A small model that answers yes/no questions on an image's attributes, trained from scratch: trained on Sentinel-2 satellite tiles (TerraMesh).
Rows from block 2 of the image encoder of a small model that answers yes/no questions on an image's attributes, named by matrix and row number. Rows with one number belong to one channel. Each number is 128 + 24 x the weight over its row's rms, rounded and kept within 0 to 255. All counts start at 0.
Before each channel's rows are labels from the 100 images, of 14848, where the channel reaches its highest value: "colour at peak" is the nearest of a few named colours to the mean colour under the peak; "peak on" is the class under the peak. Only what is clearly more common there than usual is listed. The data: Sentinel-2 satellite tiles (TerraMesh).
# convs0: first 3x3 conv (encoder.blocks.2.convs.0.weight, 64x64x3x3, each kernel summed), inputs 0-63
# convs1: second 3x3 conv (encoder.blocks.2.convs.1.weight, 64x64x3x3, transposed, each kernel summed), outputs 0-63

colour at peak: green
peak on: water
convs0.26 [129 129 104  92 137  75  93 138  99  59 117 130 143 101 132 125 103 126  86 110  92 144 112 148 137 131  83 102  90  96 126 121 116 112 143 146  97 128 126 106  99  78 131 110 112 140 149 129 133 132 128 147  91 136 144  89 123  92 104 120 145  98 141 127]
convs1.26 [192 114 159 123 154 145  87 117 143 154 120 155 115 142 146 149 162 142 151 125 140 150 141 136 152 156 148  97 201 145 155 136  93 149 104 114  98 128 128 123 147 175 109 102 104 126 118  82 138 121 110 115 130 112 130  99 118 139 110 146 128 141 114 165]

colour at peak: grey
peak on: crops; built area
convs0.12 [146 138 108  86 128 110 137 109 110 127 116 112 139 121  88  98 132 114 134 140 117  89 111 139  98 121 128  98  83 127 132 100 116 129 127 144 128  82  90 160 143  47 101 129 118 121 125 147 144 161 138 157 134 139 142 138 142  76  95 153 154 105 116  93]
convs1.12 [101 135  96 125  92 117  96  93 127 141 102  94 102 132 138 153 125 110 152 109 126  95 149  88 147 102  92 167 107 138 126 144  89 129 126  89  85 127 115  98 122 109 107 127 151 157 113  85 168 123 158 150 143 127 148 119 111 127 110 134 145 156  84 162]

colour at peak: white
peak on: snow or ice
convs0.1 [146  94 112  87 153 112  74  85 115 135 128  94 142 143 111 105 122 115 117 106 114 116 111 143 134 139  98 110 113 139 144 121  85 122  65 113 103 118 130 137 149 104 104 163 118 113 110 139 140  98 132 142 138  99  81 141 164 155  99 170 121 101 100 112]
convs1.1 [121  80 120 163 118  94 115 195 131 147  98 175 147 164 126 160 133 128 124 158 137 110 160 141  90 117 125 150 114  98 131 126 147 117 134 128 121 194 130 121 108 106 130 107 112  93 128 128 128 149 135 143 134 137 130 145 116 113 177 143 149  87 163 141]

colour at peak: pink
peak on: built area
convs0.18 [116 137 194 112 118  91  92 121 153 179 130 109 136 130 147 166 112 126 149  92 116 137 111  82 103 145 124  73  97 129 119 143 169 131 149 143 144 152  95  98 110 119  92 126 100 106 135 120 145 115 108 108 141 110 122 109 142 111 152 106 139  89 142 129]
convs1.18 [ 43 137  93 115 150  92 113 121 126 104 155 150 116  94  88  79 146 127 108 127 164 121 131 125 152 107 111 157 101 157 109 105 104 112 141 129 128 151 155 128 155 140  92 115 146 148 115 114 110 142 148 142 120 172 139 162 119 138 147 133 140  94 111 122]

colour at peak: white
peak on: snow or ice
convs0.62 [ 98  84 104 108 113 157 129 109 156 114  83  90 102  91 120 153 111 111 108  90 149 173 127 163 134  78 117  98 144 130 148 109 163 116 134 116 144 107 165  75 129 153 111 161 108 115 130 115 136  89 120 119 134 142 107 117 115 134 142  94 103 130 137 120]
convs1.62 [168 103 180  98 119 120 102 165 127 118 105 136 158 171 122 128 112 132 122 160 141  83 121 104 110 136 141 171 119 137 124 138  94 127 128 138 103 160  90 105  91  90 101 122 134  70 122 144 156 140 152 118 107 125 122 163 103 121 145 157 127 125 142  98]

colour at peak: brown
peak on: snow or ice
convs0.56 [132 130 149 141 114 109 144 112 116 103 103 136 166 124 121 116 135 112 136 141 112  65  90 101 157 114 119 146  73 137  86 131 125 143 126 119 160 121 103 119  99 136 170 187 113 122 100 177 146 110  91 138 105 111 114 118 105 144 132 144 119  81 113 111]
convs1.56 [157 129 127 111 139 127 108 132 115 143 123 115 156 154 105 142 150 137 106 138 114 117 158 180 125 130 154 110 118 159 114 134 100 118 155 132  65 109 121 118 136 122  94  76 116 118  91 119  92 120 191 161 137 156 102 154  92 111 126 152 146 172 137 116]

colour at peak: grey
peak on: built area
convs0.39 [122 134 121 131 122 127 127 117 134  94  99 128 106 150 137 140 133  72 166  74 120 117 150 110 126 143 139 136 119 159 118 129 121 182 140  92 125 148 126  66 131 145 107 149 155 108  95 111 141 111  61 114 127  74 147  99 125 122 122 125 110 153 147 110]
convs1.39 [135 109 160 138  69 103 127 114 113 144 111 161 137 132  98 168 118 110 103 109 123 167 128 144 153 115 159 115 149 171  97 119 168 100 156 111 111 136 117 107 123  94 109 117 116  70 104 130 160 143 126  92 112 150 137 149 104  88 138 106 116 113 100 106]

colour at peak: brown
peak on: crops
convs0.13 [188 116  82 122 113 181 136 128 127 117 126  97 118  86 112 126 123 126 131 102 138 149 125 136 151 131 144 109 107 156 131 179 110 124 101 137 113 100 149 152  96 148 139 133 104 178 109 122 119 128  95 156 109 138 104  76 106 153 146 158 103 126 100 100]
convs1.13 [ 68 102 123  75 116 120 118 116 128  91 128 161 106 117 126 115 177 133  89 105 138 115 134 148 136 143 101 145 117 142 157 122 143 117 153 110 156 134  90 136 157 111  85 107 154 106 136 122 128 143 147 124 100 153 171 146 151 147 187 130 142 141 148 100]

colour at peak: brown
peak on: crops
convs0.20 [129 135 127 125 127 127  88 100 143 103 183 135 163 106 104  81 107 194 129 148 104 137 114  82 140 141 116 110  94 121 124 117  98 108  98 165 121 120 125 117 139  97 111 126 130 128  60 124 131 137 108 158 149 121 129 103 164 125  96 153 119 132 143 138]
convs1.20 [ 81 123 111 121 157 117 125 181 175 142  87 151 123 105  95 104 124 113 103 135 123  70 190 134 153 132 118 143 158  92 128 131 136  89 134 115 106 107 116 138 132  99 124 126 136 146 148 163 162 147 151 123 143  99 118 154 120 130 102 126 136 150 111  97]

colour at peak: grey
peak on: built area
convs0.3 [123  92 106 135 179  91 118 139 131 110 109 125 102 107 120  96 180  89  86 139 138 110 159 124 132 124  68 137 102  96 128 102  99 100 166  84 152 124 144 143 125 128 107 112 127 161 103 149 157 118 140 135 157 109 100 141 134 122 136 141 145  97 133 104]
convs1.3 [136 122 107 141 145 135 120 102  86 136  90 120  84 109 155 124 113 114 172 138 149 124 140 123  98 140 147 127 113 124 140 141  97 187 132 122 109 118 153 135 103 139 111 124 160  96 169  92 112 148 164  99 134 155  82 100 138 113 150 134 159 147 184 142]

colour at peak: grey
peak on: built area
convs0.52 [142 129  81  87 116  94 108  94 147 133 100 106 143 114 139 126 111 180 114 154 127  38 141 105 106 137 112 134 106 103 111 132 113 130 105 118 138 104 166 116 159  99 162 125 122 116 115 142 127 114 178 101 102 121 152 125 134 118 135 122 146 102 123 111]
convs1.52 [139 110 139 151 166 123 154 139 101 104 152 155 130 120 153 151 115 106 143 111 101 147  90 149 133 123 151 130 170  99 133 120 111 113 110 151 102 105 145 179 110 142 136 172 157 172 122 141 100 125 152 182 141 154 168  96 118 150 155 159 142 124 157 113]

colour at peak: brown
peak on: crops
convs0.5 [142  96 110 116 111 151 117 108 134 103 156  94 116 161 129 128 107 107 120  90 103 139 130 146 107  93 110 134 158  64 174 109 113 102 129 135 129  90  53 115 135 131 119 140 118 107 164 116 131  81 150 123 102 161  95 132 125 121 130 101 130 122 125 138]
convs1.5 [119 156 123 114 126  97 168 165 138 157 122 192  92 108  93 112 122 152 101 126 144 103 120 133 160 132 111 118  96 122 112 159 139 156  89 108 138  97 141 123 179 133  85 121 148 144 121 127 126 142 128 133  96 122  77 105 146 162  98 146 157 131 113 129]

colour at peak: grey
peak on: built area
convs0.35 [166 132 143 127 121 152  99  86 123 130 120  75 105 126 130 127 134 116 146  89 111  92 115 130 102 114 119 138 135  72 112 125 129  99 130 109 161 152 105 115 172 136  84 131 148 124 130 113 119 111 101  84 124 112 118  92  92 116 119 115 183  98 143  88]
convs1.35 [145 148 148 155 147  98  70 154 109 143 119 161 155 121 119 145 127 110 209 116 145 169 138 120  75 150 112 150 128 146 135 120 141 112 148 165  99 138 109 162 121 108 140 127 148 136 133 120 100 129 126 140 140 117 165  99 109 123 153 145  95 114 133 165]

colour at peak: grey
peak on: built area
convs0.23 [129 105 109 142 126 129  92 144 128  91 142 129 173 151 143 128 107 116 101 113 105 104 134 156 159 115 119 103 174  92 145 100 106 162 129 129 116  96 151 119 142  56 157 133 122 146 152 148 154 116  85  74 113 131 104 118 128 143 115 118  81 128 131 136]
convs1.23 [ 85 120 159  99 120 144 144 148 171 141 161 100 117 128 173 139 108 114  93 132 116 153 117  90  92 122 103 161 116 144 116 146 149 118 148 141 118 142 144 160 121 116 163 107 165 113 144 134 192 155 108  97 141 151  99 117 171 134 151 105 138 142 141 146]

colour at peak: grey
peak on: built area
convs0.41 [117 133  89  81 119 147  78 159 144 141 112 111 112 110  75 148 122 112  81 138 123  95 128 119 133 110  93  52  88 101 106 145 110 124 128 131 126 169 139 132 104 125 130 110 109 107 157 151 151 118 125 151 137 129 129 100 143 113 133 114 131 149 165 112]
convs1.41 [145 145 113 144 134 138 154 111 120 126 162 133 154 125 138 111 146 125 152 101 125 170  97 163  99 131 130 177 105 146 121 122 162 175 167 158 139 135 157 102 154 111 105  95 140 118 170  88 130 132 118  90 103 133 141 129 171  90 144 117  99 154 108 159]

colour at peak: pink; white
peak on: built area
convs0.11 [164 136 118 134 123 139 147  94 112 137  95  91 110 138 101 131  92 108 110 111 122 127 134 139 107  65 165 175 163 131 161 126 116 113 131  95 127 127 103  71 141 146 105 100 122  76 169 113 138 132 150 126 119 113 106 132  91 103 136 108 134 139  97 123]
convs1.11 [115 149 118 107 126 139 153 155 155 107 148 138 137 155 127 130 100 108 135 116  96 115 134 111 115 140 146 145 142 155 133 141  87 169 188  82  91 129  84 127 134 139 124 162 133 194  78 143 117 140 117 121 126 127 160 171 133 155 109 109 133 125 165 120]

colour at peak: pink
peak on: snow or ice
convs0.6 [146 128 150 109 114  97  86 139 197 129 144 160 142 107 116 158 145 135 145 112 144 141 120 107 141 142 143 104 122 133 116 111 119 105 154 104  95 126 117 103 132 134 104 138 148 154  89 116  93 102 134  95 172 110  58 122  98 142 112 145  87 135 128 153]
convs1.6 [124 136 115 114 116 112 112 109  94 123 163 125 149 160 110  97 116 105  97 133 105  98 114 162 160 149 151  54 143 141 114 129 109 101 111 159 124  89 132  99 159 122  85 109 143  98  93 104 125 134 139 118 103 135  83  86 138 117 148 144 114 139 145 152]

colour at peak: black
peak on: crops
convs0.58 [127 122 130 145 121 142 146 107 106 151 120  90 108 141  87 142  87  89 145  76 127 127 139 103  91  97 125 138 161 125 138 138 150 107 148  86 131 151  84  68 154 131 120 123 149  89  98 135 131 137  94  87 157  96 128 142 129 117 139  97 141 116 153 122]
convs1.58 [132 166 165 104  91 113  90 141 158 117 151 158  93  91 128 138 127 108 132 131 102 118 149 142 102 131 166 109  95  66 150 106 145  95 109  98 123 111 156 116  88 167 143 124 100 123 134 140 126 117 128 138 124 149 114  86 125 127 142 139 106 162 126 172]