Rows from block 9 of the image encoder, named by matrix and row number. Rows with one number belong to one channel. Each number is 128 + 24 x the weight over its row's rms, rounded and kept within 0 to 255. All counts start at 0. Numbers have three digits each.
# convs0: first 3x3 conv (encoder.blocks.9.convs.0.weight, 96x96x3x3), inputs 28-34, a 3x3 kernel for each
# convs1: second 3x3 conv (encoder.blocks.9.convs.1.weight, 96x96x3x3, transposed), outputs 28-34, a 3x3 kernel for each
convs0.1:119129124117119131123115138094099140129134098099139148147122125171122118129140101140139107147133115163178138122084195132091109082138141132131121098115098135141149150165110138111128154118135
convs1.1:166117112130097159114112126120158125130110153107150108122110134112124164110130148129129129152145114137149116145124141104126161137152121079099102130125179124089082146128151115124135103118122
convs0.2:149154121135111131116083145108107157132098153166185090116115123129119165129115093113149106138101112097111118089141149156095150112162109155121087125166110103110105094113122145137100127097132
convs1.2:107114107141135114135096153165192117141156093154104109110138127172097147120182113153156139100135122102123155143160132146083148123177125101145127115118123112105099114121132135063098100164161
convs0.3:125102141125149144173162131125133117114146143129149125134115134140150100133167118113120104147118121118126153141126137123114101097136129113162120121125119146145110134140156132083136104137152
convs1.3:170118097107138138094138089161160152190134140137123143147148156090172137118117100127165141143115128146126142129073151145145099160089078127103148129142086138115155115150120121143136126116128
convs0.4:110146087109079137117152121120113120127140172129151129118175132148120117109139135136127106145105142118139181128078087091093179094166149138152142115112113135109147113091122106146113141116129
convs1.4:111134155116153101169124138136125178176150154137102099115149127140114164130148134120135156124130104165126128137149126183135132095159139091078129147171153149128106133138131097117129116135130
convs0.5:111112171144095122136123094134152126163132146122124146122095125150108118155105146114115130147118158114139115145015108244243078069178184123126083109192103133117166098126128130116148143124089
convs1.5:179147140119144108110142167155143119106120112125145135137124145160048138134163126127129144138158138106121132100141179128146125116148114159076115138167110124112171085137127136143167139107147
convs0.6:136099133125127118136120112129139134105126132128085146141111130104144137162109109153137120103127113142130136120119149080100143161166137124147107170147146095124089118138166114114118118130152
convs1.6:161124097058116115140126130110127141152096139138141080138097149141130146129071118158125122113150160099128132120126132138141107116166172135126149120104152143161145131108112121148132127135118
convs0.7:143160164099138149151133142130137140085127086132140159153143162145140107142169126106130134096112087132097128127073097191172114116116094148102103149120148110105081166136115115133126135095121
convs1.7:146140115106102126105152113103100080146114136128125117160104154120116087130144139161137120135105109142121158142165198089106193153118064132140121096169116144134144136131103101134124146120110
convs0.8:145137137129124132132154136123115121136142120134159145174126121083131127129173156126149132127126133107128147155158138062130141158069131163114136141110092130079140104145184117122103142167178
convs1.8:108112143131148122101121090091122079116098134109127159162160095124098128123107141132143114078165127139093121150134104117163085074117151136120132115144124124131136117105119142154141124125104
convs0.9:131110147153106111127126125108127167136082156111130106111134109138123125122131152138145113140110153136137102133149132122157091112146095152122146114139137133151147158121134148160080111129076
convs1.9:126130142139135083064147142097087098139103128110116130165112142142106142141091089131135120110104130173089140098129108126099107108116162101114125123123110098142131102071132132120113127129122
convs0.10:111090101118174130132124156170089176129124152105159082154097169124078079124154114127102109125154103081143081154107104124164117117104122142139126103085138107156130106145080163127164122118154
convs1.10:098160156112103141107177117114161120084142116164096121153095111131139105126116124153127106099118137106170135128134140131100146137151113133096165097174092077125096123135152132098117122122148
convs0.11:128129141129133128116133130129154137151097112101135118147111170121091147145155118142109112124120106130135118143136130106122114112072157100117107125123158102097105113174110145117127137135116
convs1.11:147140152143091134081161143132127112131122143131133142110134087076094126177101112114164103106173102165138094107121097154152114133110131120107100097089102107178104128122142135094130166100126
convs0.12:132103152127120135139138139138122127162144089115138135124082129109117099129135126112155114114108138118144129178182157115135146134107095134099126154145117125180119126118133121148147122114154
convs1.12:131132130161110121115129128100124122107124114124141091140109136136154134124114124154119111134118108136148108136134143139175136101166158110093152151125151132116112111137159141119146121105107
convs0.13:150153169152107129146141138120132087119109108100097143143121103077142135085109137142139162142143111125131104134103122185144091101156118128109118116158104144127156103137114093118145134123127
convs1.13:133136127102180109125129127079142107104117118130110120099079151146062135163118113130124141179088137118170086104216092057133123145144156120140139120155087113128141142169105107143121124080134
convs0.14:095125139137184121134101118113146137126116131132158148138119122132148133119086106117127146111146101130120145135062096124131120156161102111078095100103154119131128119128129134129138104116129
convs1.14:125138128151163132111167123116128164140149101149141083070108136138058134120143188114131135095114157127096148128114121082118124133148070150162128134088141124141136129138161141135153112115136
convs0.15:150142103140134118137096170124139127103149113136128141146138117145197123146125125110093123117109133141140156123156117118106069158137121070106112097114173159152112127147148113134124104116113
convs1.15:130125077162118127107133153126143119136102132101139165139123136120126105107130143123133151127128123101126109139125141113077122156155124119129162141122158108099120114119122112131100133131140
convs0.16:110157129139135102156155124117134130096100145127124128132135121117138136124102130098118108111130140141109173127098151146117130106163116124098108136119103144154140112109153128138155149129133
convs1.16:141136116135124087087168102134142146116099129137151120131141170167114118131111119142144137135125094122137107157099128092136163119132143114080118135146144102106141164110125129110117131136147
convs0.17:131123121148115112135102116140102141142123143139154116147136126146159104097119089134125118089104129136146120101157134119098104181090130139135128134116092118115062105131117131118095143114134
convs1.17:157119102103109172120140154100110160097161113135159115147153112148126129096131149171143148174097108113104132117110136161106119108150135118099124118134092126125116124116100130105100134127128
convs0.18:104131104131153170142177139104118147139159156159133118129104146091122117133137116088129132131154149128141116103171160156055189131088095194159185200127193119094119143107132147128161122118119
convs1.18:120147133130116143162166128155103129133127164138150167151120102134125156162095156124127120128103145144126074144148185105158058083097161139159093165128159152184122117108126135140135098153121
convs0.19:119151138153194114097097099090109141100126132098110148122103134130113140143182115137150152131167117135142107091181095178121113174127082156122101116089142127128154102125089116130127130132135
convs1.19:098143118140099149153166136170150128064083089139131098141113140121169120092090180136141165114167119111108122131115100137121133162126139146144167098082167126109109131071124086131155141131139
convs0.20:165137144108119099116150142105127157151137136125119126114117140135106159132109101130102136148116154125115141075123088115114145106115163129133169099185126127090117143135106156158150134110137
convs1.20:122133140144147112096129141127109159137109129127112154112128132127133124105154135145176069108128133132166120154146127124104140129157119106115105130098138126127094148153148117128161158158148
convs0.21:152139146115127133142135103101130111154149111135116174133113137147135107132143127146147144115123139152134122126089119081118136190166122142133164151143083139145124124142123122201148153140111
convs1.21:141110115134125153106135139122127178083173123141136149122125105147132130102118127120121087132110141141122083124102135144134144117171117156158132100155090148137097149144108087097160175159142
convs0.22:145105121125080155139115120121157160094132125169138137149149125094072126137125139125150101107095141130115109102157171138180101181135100138098117102125111143120129103106149111085152126167128
convs1.22:104109133116140102084192122118139130147111095128134141123109079113161143118098146146116130128144096098102133112097150114092074105176132155131152112054142122099106124112122103107136105082123