Weights of a small model that answers yes/no questions on an image's attributes: 9.81M parameters.
Rows from block 3 of the image encoder of a small model that answers yes/no questions on an image's attributes, named by matrix and row number. Rows with one number belong to one channel. Each number is 128 + 32 x the weight over its row's rms, rounded and kept within 0 to 255. All counts start at 0. Numbers have three digits each. After the name is the row's rms in percent of the matrix's.
After each channel's rows are labels from the 100 images, of 14848, where the channel reaches its highest value: "lies over" is the class under the peak. Only what is clearly more common there than usual is listed. The data: Sentinel-2 satellite tiles (TerraMesh).
# convs0: first 3x3 conv (encoder.blocks.3.convs.0.weight, 64x64x3x3, each kernel summed), inputs 0-63
# convs1: second 3x3 conv (encoder.blocks.3.convs.1.weight, 64x64x3x3, transposed, each kernel summed), outputs 0-63

convs0.53 090:095104185123091172126091086152131102179151149181133081133147129109103094154088105032125099111104140132127102193099104088084123088081125097136116097075112121171124076147113101143108106086118121
convs1.53 081:082132084124175101135172111107092141106112100081090168095081114134164096124108111214075105137130131118136146161075139129144099110076128138110170072170187136109122156168094152129141153060136157
lies over: built area

convs0.38 094:172081150159144101077092132169152108141080055085113143173090147103113087126159142096164100155198094116116160118070097105184094153134123122134129087115066105139154098139068122120141149109097132
convs1.38 093:041138148070093115085109180092141140161149160120151112144147138096115124111120136098125167094116249148174094135137176109155104140103152170114131139156121137170137127099080176126126102161141149
lies over: crops

convs0.44 119:129093133127100130117065118159152181128087134147144135061168104073143105177144100071108100140158079130079087132113114159109097130102086164138188084070120143132109132147122104054150128118114071
convs1.44 119:091122104097126129131154123113082114138116104133141110121090116056165133145056102169184085109133169133102132106088083135121111156145162104133114095084153142048078198151112110078141165095154081
lies over: crops; water

convs0.41 120:146099094102121108165168124083080125150132128174171154090166166122119130131157104107141097154088163128150131086143146104065106088086069138161141119092048142084118187079063121132082128121136142
convs1.41 096:177114118113153171095113143119160113137161116130112146116079156155094132116184110081193058079128146160137083105148080096085075118135062144148109105082070124113102102106162140159156071139125145
lies over: water

convs0.46 104:133155160135083142123080124136119124145129085173085042106054150113148131155099134103171117143135132132143058108112077039095124131138182099059100130124176117142081123127156117146122131155129133
convs1.46 089:129110132157222123135148124160176137096130089159111070083092187125160148127110144133143110128107154106137098086136120053119182128150068095089056147145145134076145088112096131154146138166102126
lies over: crops

convs0.21 143:188110124110134125109111145111140172166139146166160149063160130106139129184143122104155067169184099108129123091151043099109176100148059136081142112119086134129085102120121168122128063150103126
convs1.21 109:109079135154164114144193076107127144152135055136138107067056108120133148162106084153109054105084155073122069098147084129151088144096098150100162137089122152137141163126138114112126155106102152
lies over: crops; water

convs0.47 112:106145102149134138110088073078131116084147108123105082161055118173129099096126086121152174092114165074123123210174093100091138110114082080112130184123132125136139164061103108125103140121133090
convs1.47 077:164091182091102101068170117175132099153131158154144117070120166087149100113189109149190121121107098113133153102132149106202108117120077121105112116118110083185111133169135098106101134194086120
lies over: snow or ice

convs0.3 074:152128071124104142092115130017124139134113140080127075080146155093184138140155128156119083183096068136148094140088142131085150188135166176107109119141153156122122108136128083147121095099115091
convs1.3 081:129211144126121070140155133185067143115107113097114139130090095150177128128157158094150156169233105154127098180132126111129151101101121162155120113157196123107122108146124116128092163108186123
lies over: crops

convs0.45 094:133076134124108126097055139171104132124164166168085082129069112087095146115074099132111128073168119061126128109087114131160133105128139074131103095125085124208082074098144133112106136136131096
convs1.45 083:070153131157114109171242119169117164108183134139120114127116131129131132066092153145131036116114133122111109144153144114077106139104140119122123122186103067107145132160103079148127157138114184
lies over: built area; crops

convs0.48 093:130117113109168109113141109145089091132191125117107082161085129121146126135088143052184122134099094183086099131072133045141155070101127062105129129120100117149088157107098146085146163165151125
convs1.48 109:148152146079052136159139122125162094160150195130111123122112104138123110074123135185063156161139149139168121135096195115094122079072156118144138174116096139149140083151150066088075128119105154
lies over: built area

convs0.59 093:092125097086143147109106139116118096142123125132205089136072110077088149130144090122157165080145083183132140133089113095185148154085124080163097111159119131114102051103162058122107094135108149
convs1.59 122:185117130122115105178100125112105193120165135117135119092115143148101139120100143083077152107109082092131114086152096127120125081103193078162127145135166077094091181193170119180168114077114140
lies over: built area

convs0.7 106:154125109144198053040085132139153169131100106080134085095144096099143132136156161113106169153106126054153077129155115135131095067114154116131133169131104138137086068094136116125107125081125121
convs1.7 109:130142110169061152144185103070090145175114155112077112139149135163153146180158151132188122172117134161118118092141130123115131122129183088162206115131129156199086099166149144096117076133143143
lies over: water; snow or ice

convs0.42 117:128068140185146177112134186134112072086148121145093148112188186119125089119110146130144096111132171152105099083103148161186086134178151129132179104101112073121138156066113137100102130082157100
convs1.42 122:125085185099141030098112119121088092124084126123097140125129086105119112095131091176084117131112151062153129148167160157066099092111132078157172147115127076084120150109096078131106100108125100
lies over: built area

convs0.34 097:146107102167106219102113142162090146158084151122175120133177156091146117112082114134067109133118103117130115098185054144099098098101135104158126128168143126085135088106144167162135166087176079
convs1.34 124:158176164148153059126106096090126210125124110158131120125083187108160139123110071167119101103109156114128152098175142116127089081132089124120131153164127150132133109189182104159118093208105151
lies over: snow or ice

convs0.32 142:092134095107093094159087134108149110141164149111085112127091144122167131130136127112101015143124137186100096157073138140114131170108035089114114146147070148093135180120152136109120140115077128
convs1.32 111:181140097119103153149116143094112146119084109138132156147157129114113139144138144151146070164098108149144101117083159132118180157134154181121194138209117143150057136075205177083126130170131088
lies over: built area

convs0.57 091:137141105111092170108123147148159163095113115070148124126087110088102121135102154117092089119163121119115168139125105139100163174079085099144167051149095114136183196127028125130116091106165113
convs1.57 105:120089140180142122090099123103101161082142143106157131107128141144140143186099125101143085210127193136103121162133064112147212084160141118154123105103144138160152134158154079132085094175093169
lies over: water

convs0.40 091:153168119100180128125078147141061116141143146116106037115065114153110100106145123113104158113121144116125091180151152018057127153095113126092127119154143140119089147079145132126115097153130117
convs1.40 099:159108193124025099067158081180138072110143091150126093158093149090140122185128119162117109135140163124137126097082131092115110137125167099106094132091106153187116072154083122134128135121129145
lies over: built area

convs0.22 084:141133151103145095142130109086153230104132148111079080092121079099153079085090090092118145185099119160139129121158106163152090074127133091137133144128091164107076096133108073120108171130082109
convs1.22 102:186129152115151136087091106086083148077134170098121141116132140158167103151111145108062089132159170079144097143144115126132143157145058182168131143108098136105132071130095180079109165092180168
lies over: built area

convs0.28 085:166141155205161102132116117087075109139105122143133134114106094184143095112169119101142073103114107165179179136146124137139064139139081101142137137202121107124145129148113154063095167091181080
convs1.28 108:097126119124093158111101130113166087130155180181112141092147162096168085158156128166162136174119087145135108114174125148120189092144093123133059170134161118160154063106186169162104156135102186
lies over: crops

convs0.54 086:067118123158179113044101128114155113121122121092124200159128088080119122154126050139129101157133119131069095120145123085118155082113144132133095126138158117088060143082165132137142142073105178
convs1.54 098:148113080073137151136142150126079209135132170163103157087159129171143083086150119149074114160095110137147131118178137148083122146159101141133099183095109124133196142140102168187088162085153143
lies over: crops

convs0.8 091:133144117082144091089105162124147161151102135091154111117159156119075111107108139107135078068113159180095155126074090110145105100107112077141053100101157164112163059107168085189125139164127111
convs1.8 088:133132094179218115146179120177114157156159152101146146097133150184127167128148123097113101124154170109124115113179109144111138095085153106146112107097081103113087100096064152122133070092201107
lies over: built area

convs0.56 073:155137178111077134199136116053111115178126144194153158107148082169103161077083132070094149099166141131113169101103129158150051111152101105104124110112151120124146118120117096126165149108140176
convs1.56 105:052118056118157158126137124157119107188138096213159147122169157067169140085114132091103145154142109115191100095096134103125169151177143115077173156123109147122087115078122127150121137139106121
lies over: crops

convs0.39 086:176120183135148060115150148160121096074091128104177070129148060095120070132135086075152094122128146159113099145142131118083131104101107112116153111117166114193109067106189125109111124151089141
convs1.39 096:111148153175090123136096080184117054112121087124098121163058190130150121124131097100117145142118164093085152112133090083135149145123183108154094162139174136171160069095100141117089157159140082
lies over: crops

convs0.18 094:081133139127116131114095100094080090142136134108113162115088076073116110152146074026106118107190128109135173114098137133142135157120135129094082072088102130090164092102108104175081097159113093
convs1.18 084:141120178177108133109167149142123169072139212122139160130149203144114108139132187122136119139145169130176136165142116128120168103118078129166157126097146177131206110180107114123135178139117188
lies over: built area

convs0.33 096:095104111103102113106126096089128123094157053116140129165138084028093176158141069061111108124068125083112074098156134115128128101117151143091107131108142147139106070114114127142106136154071144
convs1.33 082:122093137154129190142136190135105112152092168150128122078148130179103103062099127100118096127175050166112172099128128159087124117160138117117148145098134105139151077197202151140173126123148094
lies over: crops; built area

convs0.0 076:179106159120081123130135089129138175135176102110139120106131119115166173071151061104080152166123123148080179054166134139112102075100127093121095091078128114157117129125142083124120183112080174
convs1.0 079:110177104191154141130088140131119128142124147153122106147152189137098134139108201073136099190196097163129109140137104086145096168146083144169096134083170107075161118101054115122105099147114133
lies over: crops

convs0.23 066:163108087158111152100121099095125128142072143139103094157134178124106120174098108138146127151162048074142161105116146129139096145123060129141092130138162085184146067114072168043124155106123139
convs1.23 110:119146152111129094131144155092130164075144153101149127133071068088136189137154150149115106207154094089154095185060114118166142047118123167156135102121130133095146143086140143172151114171098127
lies over: crops

convs0.27 106:181106153155137095124138137096154101128164133106127121053084082096139131096052125122072077105116088129087139109151137127170057090140117155123129143060129094125175113146149141098094191093159131
convs1.27 107:076120116109111103117174150101131108094090137152139141109046123090145134102131098159138189140104149118121165165090136164085099111128167072123162150206159115081112185120092138201150160132090127
lies over: built area

convs0.16 083:154123094109119112064069151075173121078123127136064132104144073056085144133101119134119126106186127118045104112114118121128086097096123110141087097157144148106116066088158101136169155117137149
convs1.16 099:102105146136163120136097062199147116119088133133166105185063108198118115083123150101113130092155110095164122112156179176149117170120150127162108145167158097090141149087161127125147194117159084
lies over: built area

convs0.4 084:116116101118107167094144138096162088141159112094099109123110143109136089139125087083130054065116124199116123157090169106123164144144155137109105070122182159086103093165062085185162135136107095
convs1.4 102:156127154218151090133179115147110144189164103135150124123130167082128119208107066111125163136129075131098149061148093125113098148139104088123173129134123171117136119136113152199092128168154139
lies over: water

convs0.35 105:136079042116148089167150127100156070142070139134121136083110097105160118113146108114123127149130092117118094116130190121127093118091098142164107151155104105132076044087082105074181169118127142
convs1.35 102:136065141145204059209131197161074102100109130142132107129121154107130088148140129145131096102134171111155117141120130157140081108077114072130173108141093165187135139135123107134109101163176098
lies over: built area

convs0.26 138:135078128154173136095208153145110107137125162108134112168104103142122112162123128084147081093128114185109179123134148164190114159145148071210081142126141108124137068073119148119161079146108114
convs1.26 113:119120136131180189075114105162139098112122097129119103112081136151110136105082150096140066107063144102155131163116096113104153144092145118067113134107113141104169040079133154178167112174181155
lies over: built area

convs0.36 119:185134091108079089163121137138128130128120027102104126134119133116111154135114170126154158110098110088134069121053073110081157172134158116085118113191151155175116151082150111170117126106106104
convs1.36 092:085125078182130153137116162156107130096208088137062099111136109111099166148094105092152149146163099114119103120102075105158076153099066158094163085149091105150115164124150131088166158121173100
lies over: crops

convs0.13 073:192132054147162147156185119065155095131148098110127137137129126148103127147193094144126101129128129062137151058088154124168152149140117140123140125155153149046132051098142149125161109100134098
convs1.13 090:053112126095140093135089124174144170100132160152132106119147108088176089144167071114096150130182210101151144162133143091154140119139161155082102142125104091161117129117192163098187165141104097
lies over: crops

convs0.29 104:131109079077071142113091108104113163101108131144164105084097103057132143102110100087081160073151126098078188124044119134164128082126148140089127178131098153099089141123124082156117124150103141
convs1.29 108:110110144108166098116126093124165133117160095130130077096136154147123145162123094119146149120087141144087155144061089196127135125155157201080125126125117167176184162085170121147204167158159180
lies over: built area

convs0.31 134:113072099142131097092202147151138172153126095135120143108202194139166153119099115117075077131076098155102131060145152133153100143151147162083132145181162177140144125133123158177161140092133124
convs1.31 133:148072084121161139137119095120090119097106118133109119105105064082137118156144110113059047108152108054103145126087112100129099125094159153099085115146098091119133087066157097155138089111174168
lies over: built area

convs0.5 121:142120173099103065101124120026118149136141146128119141169130110023112140142168146074126137129081099128145122130126133115109078192104126126103153093109126101107141076157096142125061125090107114
convs1.5 109:143101132193133114151137112145144140149183176204093140085128128151122138171112174166117152101131153158123160106122178082141133102098151142125154136140115038055172177117122075125123080113116090
lies over: built area